{
  "train_examples": 39062,
  "noise_aug": 0.01,
  "input": "log_mel",
  "num_classes": 13,
  "arch": "regnet",
  "activation": "celu",
  "depths": [5, 5, 5],
  "optimizer": "muon",
  "nesterov": true,
  "orthogonalizer": "newton_schulz_5",
  "final_lr_fraction": 0
}
Rows from block 9, named by matrix and row number. Rows with one number belong to one channel. Each number is 200 + 40 x the weight over its row's rms, rounded and kept within 0 to 999. All counts start at 0. After the name is the row's rms in percent of the matrix's.
# convs1: grouped (12 groups) 3x3 conv (model.blocks.9.convs.1.weight, 96x8x3x3), inputs within the group 0-7, a 3x3 kernel for each
# convs2: expand pointwise conv (model.blocks.9.convs.2.weight, 96x96x1x1, transposed), outputs 0-47
convs1.29,122,209,168,221,242,156,167,216,174,177,175,169,283,146,155,278,145,214,306,242,158,181,215,179,179,220,175,153,147,201,258,150,223,192,183,227,182,142,287,251,191,133,261,242,208,179,206,174,229,199,94,258,189,187,244,203,182,186,161,231,197,224,197,145,163,185,222,172,218,186,193,234,171
convs1.30,109,130,251,217,158,161,209,233,184,229,224,146,182,197,155,205,162,218,256,173,154,311,204,205,158,231,203,167,213,172,135,163,185,193,109,276,239,199,157,203,176,183,261,162,321,254,239,149,209,233,186,204,192,188,244,166,220,170,163,218,157,176,195,163,160,237,219,209,163,190,159,245,205
convs1.31,108,192,214,190,165,162,201,242,297,281,177,244,203,195,244,187,196,110,192,191,216,203,207,193,175,203,249,224,184,216,239,232,236,152,191,147,147,208,210,231,213,245,195,145,125,191,211,255,244,239,207,225,174,136,163,214,217,211,146,171,183,227,217,243,168,180,196,255,147,184,308,311,219
convs1.32,109,226,241,228,161,255,166,252,171,128,160,175,212,198,177,197,235,178,163,179,136,226,181,187,165,210,219,180,218,177,174,188,196,185,212,171,262,209,268,252,179,196,251,162,320,282,202,162,169,228,174,153,207,206,220,195,207,157,245,189,190,285,185,194,172,145,231,207,161,267,137,261,287
convs1.33,088,153,268,189,239,214,187,242,242,227,189,199,196,206,166,230,210,213,168,186,180,310,177,228,207,159,128,207,185,162,172,220,253,188,176,193,231,221,144,208,231,195,183,150,249,119,237,330,224,171,162,180,244,188,226,217,160,162,124,203,182,180,181,266,250,209,158,213,192,123,159,200,147
convs1.34,102,142,172,233,230,206,135,158,267,210,211,129,216,168,211,236,202,213,181,208,237,242,240,203,180,287,192,166,216,204,235,152,186,184,168,161,271,183,235,169,185,209,153,180,232,188,219,284,210,191,127,241,168,166,163,207,151,237,222,163,222,171,182,129,234,302,159,120,243,227,179,130,197
convs1.35,095,241,305,221,190,172,133,171,198,192,232,216,190,169,153,215,159,206,190,197,166,205,186,196,190,162,137,206,180,167,167,146,169,198,226,248,220,187,197,197,209,239,188,237,147,192,238,272,208,213,135,266,183,231,221,217,260,305,163,155,269,161,248,259,139,131,153,243,235,202,231,213,139
convs1.36,103,191,252,210,161,258,182,186,140,187,197,222,208,185,212,214,168,196,201,192,175,196,169,180,212,218,212,158,175,168,164,205,138,253,238,290,268,256,272,172,203,212,189,237,213,198,168,150,223,219,126,296,268,156,167,171,293,221,206,229,185,178,123,149,180,173,167,278,192,156,265,212,223
convs1.37,096,206,178,194,235,153,198,159,209,170,222,208,188,191,165,193,176,183,204,161,244,195,175,220,217,207,154,229,199,189,188,226,207,193,269,209,223,168,158,188,216,168,185,200,170,164,242,329,177,237,242,98,186,252,107,259,328,180,188,267,237,165,107,194,195,225,197,179,221,172,245,185,188
convs1.38,106,250,148,235,183,150,242,193,163,210,190,203,150,187,227,160,158,222,183,185,188,193,213,182,191,199,170,165,150,219,222,194,220,252,186,247,173,247,158,215,274,177,223,276,70,283,228,204,170,232,246,228,223,295,151,214,305,213,240,236,181,155,209,179,192,174,204,246,219,190,249,188,167
convs1.39,068,198,147,166,239,216,146,179,149,176,216,182,169,191,231,226,213,275,205,180,155,208,232,223,179,267,253,248,181,199,150,210,243,218,187,222,175,207,252,212,221,187,295,196,231,280,219,125,135,190,245,161,145,203,206,169,153,206,267,194,175,129,244,242,177,235,248,240,190,241,236,233,298
convs1.40,102,210,231,195,184,199,203,187,182,210,216,220,203,169,164,179,151,228,296,210,208,184,214,170,195,176,170,286,238,105,210,205,188,270,163,176,319,168,234,190,208,198,226,147,180,227,190,249,213,144,165,288,167,183,253,184,262,225,204,226,123,245,171,144,229,134,187,218,233,164,244,155,202
convs1.41,091,183,220,212,154,232,177,176,199,150,271,214,239,245,179,198,191,252,190,178,186,187,233,202,173,232,220,205,178,136,198,208,207,206,235,217,105,208,181,196,314,199,208,235,224,184,231,209,139,248,167,203,263,358,226,211,201,168,248,259,256,188,113,208,194,198,247,174,170,185,170,203,203
convs1.42,090,195,201,189,198,143,254,151,207,196,103,149,283,375,190,174,201,231,190,181,192,197,158,179,213,234,205,196,184,231,128,125,203,179,187,246,180,197,158,252,208,172,165,200,195,179,170,181,217,283,166,169,234,193,187,209,183,183,189,232,245,181,140,211,239,259,155,196,184,195,217,233,180
convs1.43,103,219,188,166,221,200,179,195,218,165,175,203,132,158,202,212,204,185,206,186,222,272,178,207,233,206,176,240,149,207,290,171,127,352,187,210,319,202,227,207,141,204,241,202,188,191,201,184,226,209,234,132,200,144,204,234,210,206,211,169,169,191,183,162,174,205,277,216,151,284,159,204,192
convs1.44,089,158,208,152,234,193,186,254,235,248,224,215,265,187,226,194,169,203,152,225,208,201,186,195,214,165,228,243,232,212,147,181,195,249,187,227,263,245,295,307,217,174,240,145,228,187,228,218,235,213,154,236,246,284,209,181,177,219,236,240,173,217,166,148,237,161,158,212,232,166,119,97,191
convs1.45,106,203,200,197,150,191,210,161,164,207,194,284,238,170,168,257,172,162,160,196,164,187,191,180,204,222,250,262,194,247,201,237,112,216,204,304,257,233,294,159,195,171,229,209,167,166,164,197,158,204,191,162,201,231,302,183,236,183,190,224,211,156,131,148,172,292,226,195,195,146,189,185,225
convs1.46,099,205,184,187,166,222,166,144,185,195,209,159,189,163,159,141,282,364,253,185,221,216,225,188,173,182,150,215,221,158,176,255,150,194,152,202,173,196,231,145,136,241,237,233,269,259,262,232,237,209,219,234,194,200,239,197,203,221,217,154,243,153,198,204,183,163,175,172,194,275,199,175,170
convs1.47,100,204,177,173,180,183,208,204,198,179,165,140,153,219,167,198,208,211,236,183,198,226,200,183,167,159,203,190,218,290,296,170,150,204,189,113,113,165,221,201,195,194,171,196,194,224,168,157,191,200,238,162,152,188,178,132,246,184,183,150,224,239,211,258,265,337,268,268,215,203,191,199,153
convs1.48,115,205,212,132,199,209,169,136,278,231,207,131,227,205,140,277,162,236,297,128,196,305,210,138,194,172,201,231,182,198,192,149,259,209,220,158,182,177,178,193,199,224,210,177,224,227,250,208,149,218,221,203,197,151,164,152,232,237,230,232,160,218,174,117,183,164,274,179,183,224,169,238,205
convs1.49,110,169,138,212,169,189,187,238,257,177,218,164,227,142,147,248,285,314,252,259,277,221,250,208,208,207,307,215,190,188,172,192,228,188,161,132,157,190,190,179,186,197,217,221,217,184,181,149,220,233,243,243,205,140,185,185,185,176,208,209,238,128,109,158,234,200,220,188,162,204,201,217,172
convs1.50,112,193,165,164,178,184,234,173,187,187,228,210,182,126,213,261,188,150,187,181,192,221,240,238,218,258,300,199,241,240,233,130,153,160,230,206,157,216,168,212,290,189,237,165,206,183,211,231,215,239,296,225,157,128,155,223,165,186,192,206,177,186,223,229,134,107,163,145,235,215,203,139,158
convs1.51,078,139,180,225,235,187,191,281,229,177,131,197,176,254,174,182,251,196,163,203,228,163,158,213,241,276,160,233,286,196,192,191,163,188,181,215,170,203,193,191,215,162,225,278,230,143,204,245,183,138,203,208,170,164,235,309,174,231,211,188,216,131,203,181,136,170,226,200,162,167,249,287,142
convs1.52,097,183,169,278,190,169,226,191,186,215,207,212,153,262,185,156,236,241,142,292,188,128,220,192,182,288,140,185,129,227,220,144,202,153,148,246,223,200,181,188,166,204,212,195,220,184,185,252,176,202,188,299,152,195,136,147,183,172,160,198,186,143,237,220,275,184,162,214,124,214,176,176,191
convs1.53,098,150,174,179,198,184,182,176,206,165,179,222,133,175,155,176,178,164,151,262,295,247,240,234,202,127,160,172,187,122,207,161,204,240,238,270,166,169,197,191,156,203,194,216,144,210,217,153,174,189,149,220,193,241,237,137,188,202,226,160,237,312,241,243,185,203,134,154,214,211,121,173,205
convs1.54,097,174,178,189,231,207,148,199,226,168,176,193,233,253,151,148,196,221,153,150,221,373,140,148,294,220,213,168,195,160,161,161,217,269,173,134,234,205,178,241,195,184,200,187,212,182,197,214,179,246,184,181,218,178,177,191,166,119,206,188,192,185,247,241,172,177,192,238,209,138,167,212,150
convs1.55,108,192,196,230,188,200,132,287,315,209,171,208,131,224,200,168,216,321,294,237,237,182,245,175,208,203,141,184,232,181,188,199,211,166,147,155,196,186,182,177,190,171,201,233,199,241,180,146,238,208,281,196,174,193,172,234,165,225,167,205,198,119,168,204,172,185,186,213,227,205,250,276,225
convs1.56,088,254,245,224,206,181,230,235,244,204,178,179,174,170,195,224,116,144,174,171,214,261,209,167,152,205,214,207,258,215,154,220,218,203,206,222,197,256,337,196,186,198,249,322,189,160,194,215,187,207,201,227,221,160,176,146,227,168,211,220,122,230,262,188,136,126,204,166,209,173,166,171,166
convs1.57,087,222,259,152,149,224,200,223,156,196,199,126,241,249,204,125,164,218,179,292,315,134,235,162,186,195,160,217,240,167,181,148,178,247,219,196,200,155,221,177,224,158,166,204,184,194,113,173,245,272,222,124,252,246,177,203,241,173,177,218,184,166,264,219,177,179,224,213,219,175,219,199,192
convs1.58,093,203,204,181,208,177,200,154,185,194,311,153,170,268,244,183,275,267,233,134,157,155,193,193,178,205,301,220,150,168,190,188,226,238,198,160,147,204,168,225,128,217,152,157,154,187,250,203,217,148,129,151,233,293,227,158,222,194,224,175,168,196,184,216,158,185,188,183,203,212,214,235,252
convs1.59,107,205,190,183,201,198,248,197,226,181,139,209,235,191,214,202,250,131,192,137,155,208,337,134,217,300,251,210,216,171,165,157,223,241,230,171,220,241,245,125,238,206,185,233,153,213,251,255,196,107,180,193,235,204,160,166,252,228,199,244,178,182,222,210,187,134,220,165,162,203,185,215,203
convs1.60,108,201,109,192,230,214,230,249,231,216,229,254,224,153,222,242,193,131,153,184,182,213,150,229,172,200,242,190,144,170,185,267,186,217,264,242,209,229,164,117,190,198,292,192,271,183,224,256,216,205,191,224,166,173,184,218,136,159,152,201,139,193,153,210,225,292,262,184,225,221,193,129,193
convs1.61,084,222,192,224,177,150,161,204,229,226,240,260,207,219,208,214,156,141,219,198,173,163,230,193,225,242,172,218,206,217,216,212,171,177,274,250,227,182,174,147,111,112,168,271,348,239,179,171,154,174,190,157,230,216,215,211,173,172,179,185,205,219,223,192,154,187,186,162,312,243,199,178,226
convs1.62,095,181,180,284,138,173,240,164,232,216,166,160,249,174,226,149,215,168,151,190,206,205,238,166,299,253,206,208,145,185,265,163,192,226,202,201,204,226,150,290,175,173,296,184,176,244,233,202,185,177,169,177,159,198,187,262,155,162,261,155,212,194,244,276,193,192,212,226,213,174,190,204,109
convs1.63,088,160,264,303,218,239,142,219,226,143,191,192,183,176,234,182,180,184,266,199,212,186,192,190,219,178,189,205,206,220,230,189,189,174,186,215,197,132,356,242,176,165,250,272,222,164,191,140,153,162,182,221,191,167,218,229,193,157,147,216,262,147,205,220,264,138,182,182,165,225,171,161,214
convs1.64,074,187,192,132,115,244,250,203,154,214,198,191,186,206,198,178,237,374,331,183,201,193,191,173,157,215,210,189,259,166,134,151,206,227,226,148,172,211,221,244,232,166,162,220,195,190,215,188,190,176,225,189,198,235,200,223,180,276,171,208,164,192,165,189,141,212,257,209,209,202,211,191,199
convs1.65,068,184,133,194,174,257,194,226,202,166,211,215,198,163,186,202,272,296,274,217,196,197,218,222,214,194,220,204,153,296,187,210,290,227,65,230,234,210,159,192,163,227,237,224,145,206,216,222,237,196,188,190,221,196,174,234,192,213,144,161,193,169,210,214,155,187,280,150,180,265,182,222,135
convs1.66,098,183,214,214,163,184,198,224,207,229,181,205,269,208,168,181,264,212,276,194,206,179,232,218,197,174,223,232,104,213,340,144,212,340,91,220,301,227,152,195,184,185,217,182,196,191,199,203,166,204,200,205,194,231,175,201,233,225,203,218,161,211,187,169,206,174,190,234,171,177,183,217,181
convs1.67,074,186,183,194,179,265,174,176,223,155,214,167,167,174,148,224,234,281,427,193,218,225,198,188,226,200,181,188,152,220,127,222,183,195,232,181,186,217,171,197,202,256,163,191,180,186,175,204,192,187,188,220,206,220,195,207,269,207,179,198,169,195,240,148,167,179,241,187,204,157,233,148,191
convs1.68,092,288,178,185,215,127,275,173,179,208,135,200,171,216,200,151,290,172,243,189,187,205,214,201,210,175,207,181,236,202,187,270,238,329,177,159,203,146,195,148,187,210,211,197,187,224,218,190,205,197,192,186,227,209,181,156,221,226,166,206,198,207,220,199,286,337,257,166,195,173,155,217,171
convs1.69,095,196,256,229,162,236,106,213,243,249,230,211,193,184,212,187,241,160,144,266,192,234,208,255,233,234,291,254,181,191,136,194,219,160,139,179,169,199,217,190,194,185,223,192,213,196,196,207,168,201,186,211,184,219,179,155,94,142,261,187,207,112,155,187,160,116,133,193,200,158,140,176,191
convs1.70,096,307,351,248,204,131,217,168,183,202,166,176,208,168,186,173,250,188,213,231,190,189,197,203,196,190,196,151,227,206,190,139,218,231,173,228,164,187,182,218,219,185,201,190,215,188,163,185,229,211,181,206,180,217,197,166,108,146,231,197,176,298,243,220,255,304,256,143,186,192,184,175,178
convs1.71,062,146,159,178,195,303,225,225,175,213,129,271,219,244,152,178,156,214,170,209,195,188,210,199,251,186,146,219,173,134,148,271,231,199,175,182,207,212,177,195,221,220,175,222,189,227,200,186,242,196,170,195,201,190,204,238,178,195,249,192,122,168,188,195,250,328,290,237,135,232,140,163,163
convs1.72,105,207,203,172,186,194,216,176,198,226,269,278,218,171,146,156,254,199,188,299,282,260,202,177,220,219,175,172,228,175,224,194,208,235,150,193,202,145,105,159,237,286,263,240,218,238,147,142,192,201,182,180,263,267,180,151,130,174,207,230,148,208,180,202,205,176,184,148,180,212,202,245,202
convs1.73,113,214,268,231,246,186,220,165,257,239,201,209,206,212,205,241,197,126,159,168,170,174,186,225,158,213,198,178,232,182,177,199,204,206,206,324,213,122,280,242,205,248,200,215,211,168,150,254,235,137,158,195,129,285,208,132,270,238,192,191,223,203,147,250,185,260,208,188,216,194,169,250,226
convs1.74,137,209,193,175,203,173,187,227,240,179,161,199,178,149,249,196,162,207,175,133,154,225,185,224,214,206,180,168,174,157,218,195,187,191,199,211,188,322,182,161,197,173,184,225,176,187,316,157,201,291,113,183,320,177,151,268,158,151,167,224,195,147,200,238,178,213,190,211,166,165,206,238,163
convs1.75,109,216,254,141,238,163,188,203,185,208,231,198,189,212,245,167,103,130,172,172,176,181,186,197,182,155,210,224,158,163,190,186,164,190,336,261,167,217,264,184,217,183,185,209,188,172,264,198,172,242,166,198,259,258,154,183,264,141,249,196,234,127,203,201,182,234,169,199,170,209,293,221,190
convs1.76,099,257,279,226,235,235,264,212,209,254,157,203,181,255,162,183,195,291,231,212,198,198,173,201,182,206,171,177,223,121,161,165,243,187,143,180,135,224,233,184,241,198,204,209,196,191,251,232,274,199,167,256,283,186,190,213,235,219,154,199,269,230,292,282,227,226,237,209,214,232,180,238,151
convs1.77,119,221,134,270,204,127,258,194,172,259,190,152,199,200,206,169,192,161,210,229,185,86,234,213,173,189,184,216,217,198,139,187,171,223,161,164,276,181,232,306,199,187,181,175,208,216,154,276,167,174,212,165,165,254,239,251,214,203,213,209,221,206,159,153,207,160,294,189,146,247,196,186,249
convs1.78,101,208,256,210,207,219,170,145,145,142,228,261,232,244,192,227,230,308,232,213,225,228,244,154,266,219,262,192,239,176,205,195,154,248,214,190,184,194,216,223,182,232,196,255,180,157,194,215,219,131,210,216,134,106,206,157,166,171,170,237,166,244,274,164,152,198,229,154,145,178,164,136,165
convs1.79,119,187,177,246,194,160,253,183,139,245,157,184,247,206,220,211,217,204,72,173,189,168,219,226,166,218,185,184,179,220,182,196,177,216,158,202,361,231,167,201,171,163,257,164,184,168,144,171,217,253,157,167,185,239,183,187,171,191,195,197,232,178,208,192,157,187,261,217,112,265,188,193,253
convs1.80,093,210,88,124,182,201,163,209,258,258,202,196,154,172,183,181,192,186,200,171,210,151,222,219,273,143,138,76,186,202,185,171,225,188,188,228,199,262,343,271,147,142,186,183,193,235,217,176,188,220,173,186,203,184,174,246,195,210,211,203,219,193,205,187,187,234,192,230,232,202,163,163,194
convs1.81,104,217,233,205,194,179,188,167,134,136,190,177,157,198,154,179,183,183,204,222,159,155,146,199,134,256,376,224,224,224,183,201,181,201,197,154,216,226,219,180,206,305,204,189,147,132,162,192,191,193,194,197,209,236,237,191,185,193,244,221,167,157,162,236,189,194,216,129,246,148,244,247,219
convs1.82,093,255,210,213,290,241,244,157,153,188,193,198,196,206,162,184,228,175,177,152,319,198,192,181,181,214,166,118,200,181,183,246,189,194,219,223,212,168,146,173,196,159,177,291,375,207,179,205,231,173,204,135,224,161,207,168,191,192,209,233,184,170,189,183,219,198,175,181,210,192,197,204,145
convs1.83,055,176,184,116,199,182,202,123,213,209,188,179,182,178,148,157,106,199,220,210,197,181,167,174,211,203,283,220,232,217,245,183,207,226,173,186,192,256,134,274,264,283,198,194,176,226,242,181,194,230,169,200,155,177,215,191,201,166,157,242,211,232,199,177,186,198,82,147,137,190,202,99,172
convs2.29,105,259,184,192,207,231,189,189,238,203,186,288,215,210,158,148,209,310,207,152,175,121,166,188,161,182,208,130,179,231,163,243,207,277,177,215,298,188,198,134,221,251,182,202,200,196,214,234,178
convs2.30,101,197,206,161,206,176,290,246,184,178,200,209,254,209,188,173,159,175,144,156,199,166,215,165,212,243,203,196,186,204,184,179,189,126,167,215,181,211,177,161,253,229,163,195,186,190,192,199,212
convs2.31,109,94,200,210,215,181,193,165,174,222,223,155,204,197,296,191,247,111,198,217,184,236,242,220,262,182,256,132,159,188,207,165,189,141,141,159,177,266,193,206,175,192,189,194,283,170,222,273,245
convs2.32,112,223,222,238,197,220,183,237,186,238,218,188,287,168,210,188,156,117,198,279,150,272,302,220,193,226,274,236,211,228,244,199,137,234,188,229,129,204,194,258,310,169,203,212,231,188,278,184,213
convs2.33,091,227,181,232,208,213,198,200,128,184,123,123,194,153,169,179,197,165,177,90,231,200,159,208,145,268,221,209,215,124,191,175,188,169,195,188,178,217,238,184,216,252,297,170,179,186,189,209,187
convs2.34,101,159,199,189,265,216,175,242,190,222,195,196,185,130,233,225,203,212,188,192,148,180,243,212,191,251,179,152,246,220,137,163,177,141,189,149,202,172,246,208,197,182,305,155,198,211,163,180,141
convs2.35,095,207,178,169,187,211,202,179,146,167,162,130,204,222,236,219,159,120,154,243,162,198,161,234,200,243,243,235,232,240,152,255,172,177,164,241,225,167,227,195,207,183,234,205,192,282,325,204,266
convs2.36,104,258,188,242,182,198,181,236,229,224,115,253,245,146,169,268,159,173,202,260,204,196,253,186,220,238,158,176,194,249,177,208,219,208,170,144,164,225,216,206,266,238,177,145,117,206,187,187,204
convs2.37,087,178,256,166,195,166,192,191,205,197,155,119,188,210,194,201,168,125,117,232,225,172,241,129,164,180,147,184,193,146,213,187,181,122,290,231,190,121,177,195,251,200,187,134,137,204,154,172,231
convs2.38,100,202,205,217,200,165,204,181,206,209,247,166,129,184,239,250,231,28,210,224,250,192,180,167,202,146,201,171,128,158,179,189,185,171,212,142,178,226,197,178,240,194,193,216,152,213,225,204,225
convs2.39,092,218,178,123,144,145,234,224,143,186,168,240,215,204,180,238,147,213,162,204,223,224,288,196,232,203,175,191,191,183,227,224,149,161,169,224,175,299,202,210,244,218,166,233,216,281,227,196,299
convs2.40,102,174,231,210,137,247,180,157,207,183,123,252,178,274,181,226,161,182,253,244,181,219,209,210,182,250,156,249,161,217,208,191,237,217,178,269,149,263,270,202,263,237,202,152,180,212,180,156,169
convs2.41,099,117,213,225,206,193,188,260,183,144,222,215,164,251,166,143,212,158,179,181,236,227,251,288,239,221,166,204,124,213,224,161,199,190,174,204,146,160,216,128,204,225,174,162,214,165,201,210,177
convs2.42,089,163,191,216,277,167,212,262,189,176,226,223,236,207,200,192,237,237,191,223,126,204,177,196,185,247,151,187,328,279,255,165,232,216,138,193,225,200,199,213,178,175,90,135,202,219,201,219,219
convs2.43,105,218,217,171,188,159,177,249,256,298,244,212,153,204,201,183,173,223,234,271,257,251,249,167,179,221,231,207,197,199,260,240,213,260,281,141,172,222,150,192,233,235,191,177,239,239,157,205,227
convs2.44,101,206,171,183,158,229,243,162,240,188,151,253,168,265,217,225,261,136,159,258,188,183,233,187,191,180,240,200,179,183,82,205,254,224,301,169,194,249,185,233,177,173,179,125,240,186,266,207,223
convs2.45,091,173,163,192,255,177,168,253,298,215,234,224,114,261,193,226,261,256,228,213,199,160,161,249,231,181,154,210,152,166,229,195,204,244,198,210,211,213,238,123,265,187,154,193,198,135,226,266,190
convs2.46,100,227,125,211,201,285,237,179,176,201,209,198,230,141,167,200,172,217,222,175,195,171,156,289,211,263,213,184,231,183,288,275,194,220,249,233,209,213,185,270,269,219,208,214,131,206,178,140,155
convs2.47,098,174,178,202,143,164,209,267,192,109,215,228,162,256,174,264,131,169,218,194,181,147,216,194,225,204,201,189,218,156,284,145,215,160,188,234,198,165,172,268,181,136,171,176,125,239,199,212,202
convs2.48,098,202,177,146,318,212,178,246,183,230,227,246,202,248,159,223,200,158,221,132,211,241,185,150,222,246,215,231,204,199,243,177,241,270,196,157,273,237,173,156,213,185,130,232,200,193,259,209,213
convs2.49,110,228,197,215,201,206,192,239,232,216,243,233,270,154,173,154,184,156,128,222,200,211,184,136,108,151,215,148,193,197,295,202,144,240,214,194,237,196,202,170,185,162,149,219,149,272,224,185,143
convs2.50,089,193,212,186,230,184,181,200,205,168,158,237,257,211,218,155,238,177,212,231,200,226,155,212,167,220,270,174,205,194,149,171,193,185,195,236,163,122,269,174,165,150,161,216,221,169,264,195,199
convs2.51,086,189,207,259,185,278,226,167,300,191,205,210,274,282,265,171,188,218,179,213,138,177,227,161,188,147,193,168,211,186,222,230,198,209,214,169,183,199,243,125,289,208,128,185,229,161,216,252,225
convs2.52,092,243,195,203,165,215,153,163,178,173,251,163,148,235,196,198,250,104,193,197,284,230,220,249,117,202,178,175,229,128,248,163,213,212,190,230,293,296,246,219,161,179,178,242,236,243,194,177,129
convs2.53,099,201,212,285,192,164,202,141,196,216,187,163,178,168,116,245,120,252,212,243,213,183,222,193,228,238,240,221,195,159,191,142,174,158,161,213,186,183,170,189,123,138,208,168,221,227,167,136,273
convs2.54,092,279,181,270,186,163,157,146,156,183,181,153,208,195,203,228,93,233,187,259,128,226,196,163,176,216,199,214,295,224,236,192,204,158,168,228,217,143,204,217,152,154,215,103,235,226,212,227,211
convs2.55,106,168,168,235,192,201,208,183,159,129,268,222,165,174,229,157,234,202,232,228,224,144,248,125,230,215,161,158,182,236,207,232,179,218,228,208,231,223,182,111,254,201,149,177,145,181,182,207,286
convs2.56,101,181,162,192,143,257,215,132,175,215,126,262,259,145,212,179,214,132,165,218,193,223,174,217,247,142,146,176,222,167,191,225,156,215,180,253,221,263,123,266,242,227,198,172,211,218,162,160,241
convs2.57,089,150,188,158,173,157,173,191,142,273,184,208,215,238,161,194,231,199,304,194,229,150,254,199,252,169,94,101,246,145,236,139,241,224,178,211,208,224,271,215,248,248,228,170,198,216,184,178,202
convs2.58,108,240,161,246,210,165,251,213,206,183,265,234,190,222,218,160,229,224,194,239,155,246,150,157,162,189,287,194,211,244,181,242,211,156,173,176,179,282,154,186,221,209,188,164,229,168,285,226,268
convs2.59,103,283,230,138,144,217,252,198,147,222,235,245,196,140,230,133,212,211,199,252,212,255,220,185,184,145,259,148,178,158,198,320,208,156,183,159,243,191,177,150,178,244,146,176,256,190,302,211,185
convs2.60,105,253,176,219,148,177,171,285,162,218,146,234,199,176,144,206,217,243,199,186,210,242,268,126,180,165,237,178,136,156,267,152,247,198,200,220,219,161,74,192,232,154,165,199,141,184,177,192,200
convs2.61,106,217,237,175,141,234,224,238,141,196,176,216,247,194,159,238,159,173,217,201,196,192,189,183,241,232,230,143,254,214,201,221,190,222,210,165,167,155,156,270,252,249,227,155,208,220,167,138,313
convs2.62,087,220,239,207,168,226,243,165,165,179,241,235,247,135,172,151,225,157,225,209,255,121,203,202,187,143,108,212,165,166,238,276,181,180,198,132,181,171,180,192,261,239,195,247,213,193,201,205,218
convs2.63,085,180,217,243,173,222,133,145,234,216,203,183,232,223,201,184,174,213,205,210,164,230,225,154,305,233,183,206,164,206,167,242,211,184,209,155,163,215,146,184,230,213,252,197,167,192,241,168,199
convs2.64,106,202,299,230,152,128,168,205,228,124,204,193,278,127,168,202,264,234,231,196,173,216,224,244,255,191,250,260,342,154,193,174,222,185,204,181,179,202,202,158,199,306,228,245,159,227,240,205,208
convs2.65,082,236,354,127,228,213,155,209,156,228,108,203,194,127,165,298,206,194,237,160,227,253,220,235,181,185,206,233,280,200,222,155,222,213,169,196,205,226,220,150,201,184,218,192,167,249,249,224,201
convs2.66,098,212,256,121,244,209,285,166,238,130,197,182,192,251,223,231,237,116,212,170,228,185,219,173,182,238,144,158,223,221,252,173,199,205,272,263,229,189,223,225,170,242,156,202,204,160,241,220,220
convs2.67,098,200,299,225,206,174,136,230,192,241,196,150,255,155,188,193,193,211,166,170,216,175,156,254,232,123,273,207,346,201,179,210,228,193,226,203,151,151,167,218,144,238,176,246,190,236,170,190,190
convs2.68,096,213,267,228,188,121,264,173,174,191,140,271,266,285,196,193,183,191,176,209,163,191,223,205,263,129,201,232,220,185,258,177,146,215,234,157,185,268,190,175,180,182,187,174,183,196,185,182,264
convs2.69,098,169,156,173,197,136,174,270,203,235,170,243,143,198,231,223,145,210,249,257,171,224,215,183,185,174,215,193,190,287,231,129,256,150,257,186,255,181,241,173,201,192,217,236,240,229,159,243,182
convs2.70,110,269,227,216,209,182,250,253,227,120,227,179,193,253,138,212,184,251,168,196,237,169,226,214,197,235,167,280,224,191,172,211,208,220,200,152,203,280,166,238,163,102,206,177,192,207,206,131,226
convs2.71,081,187,177,189,233,173,231,207,140,143,211,231,123,194,171,245,207,255,171,220,235,171,255,219,226,117,236,253,200,224,208,179,272,208,204,174,218,176,153,155,272,180,237,175,173,224,214,174,193
convs2.72,111,137,184,230,171,229,243,179,144,174,236,200,142,169,184,284,193,216,194,231,245,146,253,202,188,237,239,212,197,166,245,237,203,330,226,110,194,187,232,159,197,253,203,207,233,206,150,204,192
convs2.73,090,174,160,149,178,227,164,228,162,153,183,202,193,171,215,202,209,326,87,163,188,219,197,218,217,151,217,205,197,207,115,204,192,144,183,155,144,137,174,291,134,178,191,193,235,213,147,187,228
convs2.74,101,211,167,221,170,172,163,210,262,200,148,262,138,177,212,167,255,258,199,137,220,225,173,242,255,178,229,265,196,204,139,212,215,131,177,297,173,149,177,279,198,178,262,191,169,135,134,181,231
convs2.75,086,181,133,239,187,210,191,165,138,189,164,184,201,183,237,225,191,287,123,266,181,235,114,186,231,192,183,194,188,219,181,246,205,135,229,156,129,111,219,245,121,191,189,193,189,210,219,272,241
convs2.76,106,158,187,208,188,164,163,166,257,199,182,121,229,178,134,192,156,348,61,214,199,214,240,195,169,160,142,162,182,190,234,181,191,185,263,221,211,229,182,191,209,258,202,274,188,247,193,198,213
convs2.77,090,192,230,263,151,185,210,195,200,189,166,274,217,151,136,161,220,233,125,172,207,176,176,262,248,200,224,224,201,190,133,240,190,106,184,258,145,186,205,274,139,144,253,234,168,158,200,208,224
convs2.78,104,223,235,145,234,142,194,266,148,123,246,241,170,208,190,174,229,133,219,229,199,227,243,233,247,156,104,187,250,214,159,215,185,250,194,215,212,238,192,246,273,200,226,148,173,237,172,187,216
convs2.79,099,169,165,227,222,207,154,161,191,206,150,227,210,194,169,282,202,244,188,155,151,250,190,268,272,160,249,178,188,160,168,230,237,162,183,151,158,199,236,181,205,217,152,255,223,227,204,223,150
convs2.80,107,226,235,236,199,279,174,212,214,261,143,216,180,176,213,216,142,181,179,227,192,218,237,265,225,192,217,129,166,229,183,150,194,209,204,230,247,163,181,214,233,191,198,236,124,224,198,305,156
convs2.81,098,185,215,190,169,135,223,214,190,161,205,175,151,192,246,174,129,221,155,212,212,148,179,156,179,197,180,171,164,257,194,199,231,170,177,171,153,239,190,161,209,149,218,250,139,239,215,162,212
convs2.82,103,210,202,208,204,247,247,176,231,249,151,216,237,260,206,278,176,264,233,214,188,208,193,140,188,182,205,95,225,168,150,211,180,230,267,176,91,192,209,165,206,198,156,209,143,221,199,127,214
convs2.83,087,161,250,179,119,252,216,190,272,128,192,180,189,157,147,165,250,288,228,179,154,172,212,226,211,234,190,169,153,165,212,219,218,159,219,195,222,229,201,135,291,144,194,231,217,226,200,199,208